Weights of a small sound classifier.
Training: muon at rate 0.007, 5600 steps, batches of 64.
Data: 15625 training examples, 22.9 epochs.
Rows from block 2 of a small sound classifier, named by matrix and row number. Each number is 128 + 32 x the weight over its row's rms, rounded and kept within 0 to 255. All counts start at 0. Numbers have three digits each. After the name is the row's rms in percent of the matrix's.
After each channel's rows are labels from the 100 clips, of 14976, where the channel reaches its highest value: "responds to" is what is common among them. Only what is clearly more common there than usual is listed. The data: read English sentences (LibriTTS-R).
# c30: last pointwise conv (model.blocks.2.c3.0.weight, 256x256x1), inputs 128-255

c30.165 052:100129099115145115072171093130117118122117151063125096071118077025113115101147136116152118115126122073122100078146144117179113164180116138110107109124089198194133137143116133076096146124099139188132114097185146117114122105133114094088115127122108128117127166130116122088114100152105131149093156150156111094156155156078112117092103104133123119155147124156165125138138160161111122112103
responds to: voice: female

c30.231 066:087161083130140147112153186081096087118115095107182094113142119106089104079104134168110151133122105133147082096140125156125128188131127135098138089115170168132149135122198126114134104093152116114105188109148213111118126149142136129112135143118152125154075116115122131126163118113119165154141157147159174081117131067152148108131111105122135132150088204117162118123148096130088141155185
responds to: voice: male

c30.205 056:079093097107149130082087119095108123107112114137166114085077184075150131120158116140139199122176127083170132132149227117145072158165078162167122097094126125143131156121142137118140103082098097113151082179094133115167109081123122062143081164142095110112141080195167164098076070145125158154154155151112103130145146152106151097121145102118146098119133039140149109138095131148115172138115
responds to: voice: female

c30.60 053:061102089098129149129080181149159131145151122107115097154109174180119086115079087150112129158090117176094139133076126132139126096141155111121116141136049055149137120125111149149091149169177143114072191108131093092095160113163098152132149105132122136110084120169164177095197138110151137173137135090071056152170056139106173104154157123149135156151102155147107074122118110122093163162149
responds to: voice: male

c30.196 073:103161083155153119088130116170148167150140111138090077137138189191092166104142179114096131154149109153095111131146057132117138158152089132145117060120165108135153120104170224174115116077176165111185119106152124143085112164080150149134112097123117125192096126156119106091157139112153153125146145070069177114114126116138073138097106140174126131087098142164101115146122116191084138149113
responds to: voice: female

c30.199 048:099116125158173237106126152169172114151126124020116111104137117092149125144131087169179098125117145127130113096109189106133091146188114149151106130074169255127111132124144118060130150210139141102089110090175147155140116108111128126140135102153046165109124074108113135104046137161101111115084158128158109160164097123136179091059139142087101145125127140157144175166125128119104124101125
responds to: voice: female

c30.212 108:125120096093184255068103127119075093126121136096134134088136156124108134156103140173081151156151142090116136137105098062118110106144118110160161161155130109119088188130113152081098140102122121114132116119181131153156111125063120092196149145119097076133138122096115101108077125105126096107095129113115129130164150134072137158143115116144094130123122121160115142143102163137136151077101
responds to: voice: female

c30.85 094:055197111052080166141106102111127159103175134153124103105130212169171164081172136086092111133152170142124087137137114147106105140150137159133119126171110120126128245125123143155105146127096173124081164121152089148144126080099100146150187147089156104099113158146136124118098136096141180142143132122141114104085142118097109148140148121133052085097131135081165064139107148094180088173089
responds to: voice: female

c30.100 127:148153129152155113118162087137140124144096106147113154104123124129146151125108102102121092088147167133126133108116114127103121091161055125165180143138130114109163140139122136196139118179122122105138140122097111103125144101129126092149117112153095152117148121122184152190105105148096081126092131105115149114113113127066142042106123135132101123120106141121118105152103157111124207169104
responds to: voice: male

c30.178 101:103122107119053116091101135153135122137167177187111061092082106145071180106189102151144155128153117118127161136159128153149107134137114139163089160094107162109128121138169142163102146038106098117216106165108148105191142152143144113139155164166088099122107113141127128120132150119110114118113125120136087156173138092149097116122130075161123155062130157135100094127106163119150150146098
responds to: voice: female

c30.125 077:159146099104098098141119119141109143102125100094121111149076128119111088094115139205115140147129168072143141109083113148145126155146140124148103125101130075118081120113112209150124093148076169159129124139145128152165105160073107139133177149111108127091151132145133101128124158125163131103067105106124139156079172110103101136144130129116145154077102144176133158154116112074189093089163
responds to: voice: female

c30.54 144:064074117110121139130104159122148149108107120104160138151128112140119100087127107104101121178144130145077114113116138086092099139112122115112088161158094121135181139117092121169123102145089127135145197109116180145124106100118123166156121136156153119108110148143126100167141147137155099182066161104130126109124133137126141149125169135137095080142154114129166130115128128096109155117126
responds to: voice: male

c30.98 092:133133050135087108118134143143153146115130136187215111152128023091116077099132121136086134126102100155129104123170163217195178100135138138138128117156160096143119109131141113127127137111129185150121115114234104117087134163054131162165085165156129108124113125134103113092145080175096157110097106094139091162146183137127121120137099125129167147103090098105064089113151122109196138115104
responds to: voice: female

c30.33 106:067079077085120148127086152178077136133090073136149118114159170175132144193153151118143127116144131157100101156105125093131148156111130189186138105093107132152141156119157116089191122090112122107137153088148106116093123102106108129114145136100109122130159156088116127135142137114163170118115147085132120184144109129170119139130170122085161115156109119174113103107096139125099121087133
responds to: voice: male

c30.11 106:135130089205132089075103171115125110158131095048106157141138139118112141145091152148108062138136146158174118141108168061136100071106079108133123069140118048116159123131129119142111132133073144107157148128107149088148143139142102119133110109156161146119134141101127152108095087110186148093126139157109100100140088147144151168159088156164180139148110142139103093129125129127121111141108
responds to: voice: female

c30.237 059:191163127115190110132083136099142109101151117099192216146132129158157161163132123188116136120130129114039148162109097135192129147080124142175135163234086178136083116126127132171165110035110149114122139191178166104088112107065084153140125125145098156173152095117092126116148118137126152092139131166094126111084103119168082134096187094147121118117115133163175097106149113170130127112161
responds to: voice: female

c30.198 062:116109100094097124094122159142145044097143086172158084110212129057154174112116138151130143138121089147153111137105119166106127126172129109136170088124084170126147176139144110159113057083096078105151091150129129099159089130121105168119070104096129124167097136112112109110116121123150127114125127142167150105121132130154105111138074101090008127134125132163153148178084133086129140125171
responds to: voice: female

c30.77 076:112094134122164089128090130100141089166144133124113098070164128110117044111126189102061142118159189134151125125125188139141135161160065146108098121074106106138177130149095162142162107141119099209120080045121122121088120114127128113150114184141097080146111147100099126116138118121101124109095128110146119130138109095078133101102108127140164131119113081126131177115182093151165113134073
responds to: voice: female

c30.91 084:073164168104129041087135160189142136160129125097122102101175117136155093095118107080207113091126127119136139094168158222097188158129117116128101171059109089115112120141114148106142146113137128086131108179115121157115110118197113166133139105097124137145133123099109137117094176124110108115175101100104119181103142131109117070076143135137100111110117162123118101124098115126174114128121
responds to: voice: female

c30.12 128:113140063144089220114106132154156128123108119103146159133124119132145132114118115086102147096112113215114102113075099109107118119083097090153130158104127078116131085123108139144150143136145121153109131116123123127161155141139141120107156142134127133216156123137149105129134138097146095124158129130139151092157102130118134110141124161136112136099132137139103150122108124105108089141161
responds to: voice: female

c30.67 142:091118117139123099123119115134157113109118124144064143126129116134123092100120136142135060115124139085137136142122103144138139173075084131118138132107105145106072133111177151121109172116146127124118119123146114124089118142083110134118137115124134145138151157185157143142087135138132146145176156134147136136138158141104130082140170138128115131157117159140182167146141131167114124151151
responds to: voice: male

c30.53 119:076079187119254226100143118119169120123115106099125140147141172172114081109133122115093115052139122158142163118103140073115089149063119123134082115116108092137125154146160187159177130124173137193133125142129100088109167104095094121106115149140128138133111160114093115103168138142137132169099130134137113104114151142139100157142141140148152096163156111093122096100140136078131106120123
responds to: voice: female

c30.211 069:127125119111160188084201116117157118149119170123113121154136095060137147083110103127198133152102149099074131130116137086129106148147100111114132129093135167112166174154167064081153181136111147119177089151128132114114085136118138127165114164096133142201134115145120106135089178089109132136233153114161121023114190146070121116128100120166173175065179134190115116084122087176092112119156
responds to: voice: female

c30.58 143:079147094170124136084097171141120111112105108134082131168149145134148125086121151122133112134131147117126166127135141102127121147162114145156148123115108098124106142129132121098116146104137144146134175103189187099163141100159143088113116105121114115119092103126132126145121120137087105113157093068158148096117132149135099115156133160130151114113121124113117127144122119105080128132169
responds to: voice: male

c30.163 125:187147184059144113155175157093149125095111091092116155137121085117174144110092122105125081117159150127103124111120136134104084125076143102125097093106100067151138165092118159168156167096126156175126139116139137098146109078136118196159158091171123123119150160141109121147102104170159167149098084145086149146142156142163129099117155159097156120171104096117110145113173103153162134102136
responds to: voice: male

c30.13 137:168077128132100117125111158110141130128138202118115148153118173144151133094129113099142119107127128126115117105134099124158144161109108165125165157143113109140113150139105140140127093124093125161162101087113137120133069144152116130178130123159116117161146137127148135086108127083171071126174081106118142105093150144125168161142156110154070141153137162133124107129111104088060185100116
responds to: voice: male

c30.143 112:111127115161153123152148207141089129138127147135073134106082098125125093193119139105139097091137111126143149162133130077165080154129211088149130119113127147109125137138157137143084108139101148098145090111134164111109123141161116118136130127139121105145146124089123088158207127161082143133166123084142125152103112164121101095092136149121141113217173132134154119169086106105113120081114
responds to: voice: male

c30.119 116:134086114128107117148137209150162127135122093165131123146158150158143100096184076155075131103163109112123081154113157126087122095115093133125099119078057149129100095134097128163122137099104134118149151097154117168099114101111168108137136135122100118160118111152160157087131135170064132117115151120139113096124125124133166145211130114135114111090115119103156205102096177098135134087197
responds to: voice: male

c30.106 055:115120135163128075084125089118108110176157124112107090183083086090112114112123111179123173180165104156143156182148171209152110150186132136174134096113148119139074138121127103149112058133062160103159088092115128189104124124122103128152038057132125128102093113132090170158127127118113133100161123138130114078133145101120130129129089124148085154124074144072160092108133129129215121152116
responds to: voice: female

c30.103 103:116154163132056098078074125156116180099132118148095138107114131120107144112092048118156052123137075093166109119154100094094124096094126143167126183070102117139149077143108148133173128148104163154125104133140086079075082117143169121151124125160114128068119158135134177097073107099082142140160151118217138173129130152114137119097145148137119116106149104066105134122113195085174149180155
responds to: voice: female

c30.50 114:153127144132086134141090140153125173139123118092125172151124147115125136110110126158110146167105118115113102112129134087125148089182140110091126118195116188111111087130144147135140154161180154152148136124152100101131140125176162120136130155130152084048132112150135100134202127131123088130100113177168146102168163174142152121121155128170157176083127120150120107133122149170173154160189
responds to: voice: female

c30.70 089:082100154138126094149168102163137153156119142073113162164154097167107123147215152207164213136090167225126157197111183057134088093184093113085129077138154115159066103114121129148156154109174095138116086175130123161073146133063158109112124148107062160172125115101145136135176109108112143151135093155110150146070128141143086099144093100109092154136108144144151064124134144127125151113160
responds to: voice: female

c30.102 115:066134095136114134120088143109168136130098123065130155148134154140111138132127118102117122153115151106088153109123109140123141120107153103149106135102132134120180112122111120154160122139130137079123243131135168149160149143157082096134154100113164175146111083141131090110130134127122118134149164131108071124145147086146171111208118159128121116092134169099101078124195120168114114164128
responds to: voice: male

c30.154 118:108092159124052061138175126120142162117150175051136144093100094106104125164131173154144114108186157052110154136115065183122130128060137132154152096084125107094116159138126049129109085183125149162164135094163157119125107145171089120129107146142093120110157135144116136150147130137105131169114140164160127170190080139113156115111139141092128166138141132112073140125151160130096145149112
responds to: voice: female

c30.133 122:117128165150103144068118067120135121124132138102118105120145129113126112115078156143080112090050128169132086120142143150181160138121141129156159132139156140140041114133144121104137092159092121129136066124095123107159096134100130099101158116071100115112160116117121139139091128132143143156169180166181095142148182118138134131145123136114108114150130105130121120105117133151150154107136
responds to: voice: male

c30.183 133:087129134134101149090088133147141124103087103117107132143144121122141136085112126101148035179132115087140113125139128115159127134086144142130143135101097150145133139148079128092105107158151106117114173150130083116132101156121121116111104123143167160104145146100115104118155144139114127085042121086106067089108095145114093203103182197126136131141124186158133224130089104132091060178189
responds to: voice: male

c30.176 100:127140116119110133135055136110129132125094104133118163125123113150105093125102100115117169148139148128152088097065121102087075172131136104105134099151071117118167140099209070104153098086080135103140143145092068112127099169110106137173150122136142157100143126098171124183148094171090160179122139181120116083098143181118120091137133125109137122141100172160114134110107133149099104117126
responds to: voice: male

c30.179 099:065106159093093070108083112129175097143138120074078147124143146148128178160109178130165188098108164111145140151179184096185111123177123120119136108169094122131104111135138119148120149113103111111089115093144130157136108162089100096121096148134108113127127145113085140140077131093106152109129151125121155162095134127093115140121132105068115167132141088122147149135133099157081135095113
responds to: voice: female

c30.140 110:012104099122139140082084147154147161128127117138184106104121077131118160138154161155142166167172123147094136156139194060168113142137100110117133103119141155185148107116131081068138109151137108139114115143089109143131142172109146109114144112088107134139125064135100126140111142131156158094121126107106096135096090114147107093118071119133155162143073137126163162121089114139093139080095
responds to: voice: male

c30.134 137:122119127127105098118135135138115092108127223083156106140133099121100103172129154111124109101086132118099122165097125145121114106126084113128129116066088104091109072126243116169154122133153111085100105083096109109096108128131140232173120102189127120145113147100111148152077128121207133193173130142129183128104123135158185114145106152114140109138114129128231136096102119070152149125162
responds to: voice: male

c30.43 100:158105111108123122150135148163111113098127129133153148091150115075114141088118105152142113127093165117110116118141145090145118155135098144093134140146120099140098136088127162116093152107124151137069078108102117145066109224116089114176128162113125142103223101138140126164154117110150105106173090125158130149089118077150165111179053155115130135153156134108149172151107131114122075140126
responds to: voice: male

c30.56 107:099087100135113126094130125089155141135131141158166123105172132187103143156122091125096124138125132164147145073135144102140099160143107117101143152127120154099150109124213122155128111106112099129114162122111181155132100139113124102058145138151127140140187198177112129102117183123089089168106151139103100112085078140165091146101095156133137146106114073151124114140141129106040140124078
responds to: voice: male

c30.72 123:097156148133140114089120098098140116109123127139122101100116158110116156170130094118139142132133142146136128077147120151131135115147113105141125142075164106156078112147146111163154157113148129145104121067113143088150115170132128157208255086111103125113137140148129107141172113149097085185136131199194155075087089156105181093108179105143134058092138097093071136111100126148091175119117
responds to: voice: male

c30.132 114:090120116096148129114147114126145125120138075093119095101102111135110111122113122137184122157116123102139099155115116086150127155117125134107131143135200196159162105126151155101135112154124159167127159119093147103092120105137091086061099095148151157102117119118091132103114140085137159091114128176142148128174123115106107112164147122123120145138181140138159145112121108168124117153156
responds to: voice: male

c30.123 109:078127142126109148125133191156131121135122088117129136123138141126121168155117145125128071096079097103107136137114095132039147098164089140116114102160112139103098123149056119097161112107147109081140082182131151142132145085146118105206126141133171116117136185143137151111115137148133162159188180136144205144131152123129136085097120134139147148092098111121055141138177087072091211091122
responds to: voice: male

c30.34 077:096112131104058202126099111157108086089120128138149144142170163161164120102094106018125099095129097109105114125095128105136125093117115107117124159115107049152173167091088130146124156147100151119142149118073150166107159135089090153091122134150183168150119139117128102111117126134136125162111129099170104173099137111142112164120147148126135078171122111075165076123115118136128108089147
responds to: voice: female

c30.250 088:074119100106091189097082170101109161121147084098140129130099157131115161177081161119108109120115128171101137134103103104110115122139128127155157113135080160143125113121234100037104129131199093119144123180102170151159150118103161071109121084095100121124149171113119108133113129082166170082190121112098122207085155120124061130093142080112115174084116054124080182116149158125139176042114
responds to: voice: female

c30.189 062:120116102125123094086138157056164121101128125148105136125141069065073068119162194248122099068143104205166125135184136150151114135073126145146164079131077155114134162129152096186064164135140148131117142079144161120119153109082188145101143147115141125091125123150098109104146180171066090159115086159132117114120152160136124124136133127110122128105147120144104119114134114127166098134111
responds to: voice: female

c30.48 104:102120112108042050155118104105173058132139118117133147117145111154096158137118117199183237133158125150136102125155202218190120098198092146154141143151134145101123021126158120160130117080130042105080141156108140138133141106086101120147112154132088130115091110139122138131123127148140103125137108149096109160175156124167104132110173127110131127114126171116117109147128138255119128144106
responds to: voice: female

c30.224 121:129109153126057126120147142154142127100140150180090129162158127130174134104151121183136179080094136053117120075140140149122156096255120112158134138124114099129147204126115119164160090069050114092166114195122137131175121110151071178143144075109094123129120121149133127152077112115142192131097150161135119093134131086138109106136158145141108096123115100101144127136125118184160099180104
responds to: voice: female

c30.0 092:124123097114054097149116125113126144119071153115101120122158108125105083143197255124174078112120109154092103173135148162187071110099124153096136104129149073099148184142133118127123118164129172136100136113161102079135101117108193168165151152100097132104135152145103104146178123114109117121192140148131102053133090168162138134163105111122056113124129113150114177166090147146092089149112
responds to: voice: female

c30.223 120:119118131097121143116106130121144128122155178124109120136101131126125115176135110084133114153123128139139118140121138117096124087146127100086133095047171149109116163106199142199229161079210147174124090125120133183142140097170141126146112135159078125113138107106111119168138096144183103137101133106108117083113145110137114107107100133109138117179200131136092152141129118166189151175202
responds to: voice: male

c30.68 118:101185112168191255160128116113119153129138109109098132112164112149134070177153131085123056108118135030115127115156148108096131088078149123145140150076089100127091146104154146123087135134125126085131193138088092156142137157124107137065127155157141132116140133158170095131162131129128071150086139131134120133154104143102126153123069117150183105120100109122160107149110125118146154126119
responds to: voice: female

c30.225 112:156121132150111138143123106102173128159130078255126135181141092097189081130150132067106061106161146132103095172134129100107106141236131137103115155109119159109118080139156117150170128141130167125124148049139112123071083121083112146111056166125162143228127102152118120153162092142140100130129157170116106110085069095160123106105143105096108173142105122164143113106108126149167089093147
responds to: voice: female

c30.18 054:109102117120034137124126151137122117123143063152122102110137172116107085090147133213131073157125141074145148156124167200153140129115128129094105048152141131111131180132108130110157166205093192122156121142133115106124168131103145099112201120132231144135140136090100135132110154121135148125122120121153117205137222149160126130157147160166129153102152119166112123130103146131084100121155
responds to: voice: female

c30.233 057:143091089153095190166150116218206122118075115142136094103171093112138099133144088237133146096205172148110159147149084133107123154181118109112154135144153159124129126108140150168181052101197088103152141104164056069032124073087089132132092133080085190150143057107091142163135099157153112141117079115126159154091165074146079125120120132086076121141121069136125132130128113103099144117131
responds to: voice: female

c30.127 101:162092117132122197146156091163111120137125081105111115129072093137106126174122087164106090124114139103140142142141132156107071118111103120132153131179110151140145113149168147183099138151104146076106072167124135113152123104109090117161126088243162124113097112242164117153134107144106054135141175059109113073172117123110147173100173133165118106138228125127099111131093140108096133113119
responds to: voice: male

c30.114 120:113116151115151092084119113098110161108141157129174076122129146093035112127113136121111152074146110124163130096107142112141123161144089115118094118176133123044107152134158178134148142108147188120112131121090147140169098141112128145158154170185103126101119091112130152121126142178170127173118116139222125140110162127147116087093104130140126185132130129148063133109134135126059144120130
responds to: voice: male

c30.172 126:121095088077132124121121120125098148124131182143106140133125122111145114123134150152097140110128125092083137119107103091101137119099102105098136130077094076103113124093162160165136141082193155104099104034134102113096134143132159186171107105209108127125117114072113122093181091126185120104192122128123146108095141116129156104147120112130141116161121132133169148124111125093052159080067
responds to: voice: male; the word "the"

c30.159 058:083173058150128097113142162116154115113139129143113117100169040104119064128110116121142142130161123130129107208096101129182120163146112118121157219152080146138155162122147065118127032128085087116122104196138113185101108116077139145143127129123114156131150112147127114124077121136126143124107161107112117109180141136180149109092124128067126105148057115069170116089128099125108154120110
responds to: voice: female

c30.214 059:137106141130124137075085190144109129090149161126147108080146126053107113120082030145154142131076147148152123074153121176118184138138130140098200111141112145109136138151154079103163077153073134099094042153112170121139114119090118118068141082107113151115088083084113086119100132130102104165116120100170151118124171126183150180096086102124085128087120113163170094158145078119103136105144
responds to: voice: female

c30.191 077:119100084103134132110123115089128120091182153174101184115132163080108120133152163091123106136116167181168119202126120102161122128134131143090128105168152137112132110130193104137100156052183122123126139134112121107163144120094108120099084124126157108150130146193104126112170103116057171064159106131130162106121157136147132163172153125138125135122095136108084063151125160104198151159076
responds to: voice: female

c30.96 141:124106119129176157121168147091116087122133159124159119121085102115126103126093074120130152108128143134090101101109078123121128134125140139150117106148102131089094087132158107132131082129118177146122134122125106136087164145168134122126101127085149128128141108135133139142159134132140122109089137126099132159153179117140119115141157134098117122137166153138192120114121132129172117083100
responds to: voice: female

c30.222 073:126077127151179152088117111160139074126105126133125085131120158127171161090120139133150106144168172109105073208128082115120140146194106141126146146159154128082153238107131100121123132119075102135122095095111088103175121077121148159138066126095116097145111125176157106098047093133126099069141098133103099086086136128105094119151162114059069124091073148131178123129125123147183135136110
responds to: voice: female

c30.151 060:115131112118122112085124116143167093129106131101131189088145143105077057123118163159110077132127093100161145079160163141128143097102129123129124154175137139117105083115141093092100167165144123149129121160129101126191117090058072146166124115114145083221131093105097141129123143074147147081157179108110155048114129097088100091183091149160099086089139155063131167118097124128105147127111
responds to: voice: female

c30.242 141:117137132132119169171113137114092159124116162081134135089109132167139094126107109108127124133145120096105110118128114118126142114117157098079119135142136161092113083124255124162207130120130133146161089102150055132110126094136127170136105113205112143119116122115094125113120121130123170167177106146109145113124171152145177126144088159103100119163132105100164118139110138106146196164098
responds to: voice: male

c30.19 099:151121167130082102116142121174152171134112152195105206255163108124255177107115099165116105172130122123134138122094106159122128098138117163134101088138133174088089088124182125137144086207106148153179161079164084128136164106255143155107118137122121149063107103106131124127120095107126122151141142168146129132175107087090105104081124164118111139073125132117114149119111129067061116172067
responds to: voice: female

c30.112 062:185101140102116067094115156100115166115113113114058129085240169099066101116141082119129083107043112081157119136108166080141133157136161111082129163102133133157141111147150173111125077160029111107146135182119098128098171143159140129093072082166157128065080099131123123121046172153137144133144100115161152096051132054159102134176074138162199124112118148094102104104157113114167122096118
responds to: voice: female

c30.51 102:111117130118095110108119123104111055133147137103069161150202126140183142124117159129132095111096067147109128021162183079123124159102105158165138117072130117153119116133124141114130144127143141147050131171127175107132146141074153128117104124126152131147160131136144092104077169097108148156162163143157129177150121076143176136145088150101130137126117115140090137129079132111176083146096
responds to: voice: female

c30.187 093:098128138091136146084132149107136106119136075154101167237174091104151137115143090134134113162145146141166128142114124193131155142117136139139120104113164083161099124113136136186138129177189093161167104200160110135090111151125099141089120072146135155119086123087162119120106117152154120109112122164133099132170113152154137101141078109182100198120116102202023143126142162149117144126134
responds to: voice: female

c30.16 058:130097124094134166127095191149069125127093141154109116141117136091109115077104163118121142156095186118073106173143118111148095125114118160111150112103125131127136134113125101185135166128144160143077110147171120115117149136075113121105094155080167145116084177134160165133194138123115086114182103157152162157108133109132157099119131118171120179127226091113112075094144134120121056185103
responds to: voice: male

c30.101 079:128117110148088090096165069119124191170189153156115130118139156183122220133117095137131127112123184099155165130123093073099144139059158138192114150147131104141084093136082154063167114113107143116114085178118117084158158130048086133173140095139087129124130139094103128097075104142111100150114104126059093088079115111152131129109092184119100138154129084178120098117125140175134109101141
responds to: voice: male

c30.219 126:143180085153128109117111180170128133128127158116160151090106124113108116088141119145098101081135129121116138132123117103139133195076142148108124095161179121125145125142157169150182132129128183098107079148145146119110149095126105157169146116165145145088138137112138096135124104115156135111170068085133120115117096146102160129147096132114112140155146103119172114108124113106150151026061
responds to: voice: male

c30.226 083:118124128143156111186172137160097074144123102142129115113092116104106113136132174148130174173119146121075161174135144100100106114149101096082141118179164132108143164123132194167150178083208157137093167066141104118215129113121131126151139068122147113178117125127136102127185118148150101090131119100115160128128146115083154127145174106120108126080122151121165105119080124225152121136120
responds to: voice: female

c30.232 048:097160176160159168112147143117151125122145126139138102086130111060080000147137139178124204160137133136041170167143133157094105132159086116098118181179105182129136188128099070165133082047167170148107148098133111153130088139129099086138094096130148125146080114179166139092124112122165174107115121109129151100140165117116124125107171104084098115170137126142189102108147152126164146138068
responds to: voice: male

c30.74 091:068071097100131130170109165096097101125131156101148125117120066172079162102162141134115098097135164168128054129138122116153145147117157201094132142074117141124148126119098153179137067176154138064142168137098129144137128157126130112154157161075113109154114080100152105083116135096129117101123106143167119254101157132120068139116089054110143088200107155087240190135099146187151192098108
responds to: voice: male

c30.149 175:128133122129099088103125121183116144134104111176135113103163199173145137133147084150123107131155134137131127057128139146124124133144148115118122148135142171129152122127144140131109084118108158122131123126113112141131110129146140155142183099084114132138146083128145130117082150110122125106145139133123127118081129108135158119145126120148119119134094112123125113124129128090181151123121
responds to: voice: female

c30.137 101:081111140131121117166133108118133133147122032145103127054137117138085127100122155165085112135091132134067222164118125105130118128106108098155153084138110125193077114114085126101116137145105096125115105120132091123080157136144074126144100185154103146122109140161094144096151110123126140091128170102221109151135170090104097159071125115141100111129108080123161113110082137092142035111163
responds to: voice: male

c30.32 080:065112127139098076131121119163166143129120172100122112123151018063168211110122106173151140139139112178113168074115051143162106128187097118113124126158113145125150055109126128150150148159106140137146125108136116114127192120150143121095111140126153136130103088104129130099109159100159154188118157120164107170135134139092115107098152127129192134170133103147092102126136111102114097144133
responds to: voice: female

c30.246 061:189171124131115180202166133137142118174133140155173119090183138174120094150134083143126136145160158187105119172125148110090095133121095105104110158129135233120127110125096169108197122096114098134124155134135123141154119150091158104128128102156155125105122113136153140098112114111139102077127065090103141128099151076186088152114098112122127127103160089085181057105119111176158142142097
responds to: voice: female

c30.115 130:164165128181241180145167110143102123110125111226150091098110082075122135129109170097165193128116101162117111167131171183141133138187146122127107143208127186109091197128048057093124108123082133101107067127117130126075119121143124078126098127122139118153090125142100134128116094127132111149136100120112131127112146130127103143109121125102168113138129141121111109093130094130142127129149
responds to: voice: female

c30.190 115:143111120129132152080188134147074116141115121136139129120140117145122103098121143145140167073113090175103060085086130079091118133086135110122124112137062113086124115146114104111098141113082137054156148168160068122140114128101152142114140131180115118105164111098148104079130160102129132124205120121182168142181131029134133151096073121122155167165077144099131177153084143152131126112124
responds to: voice: male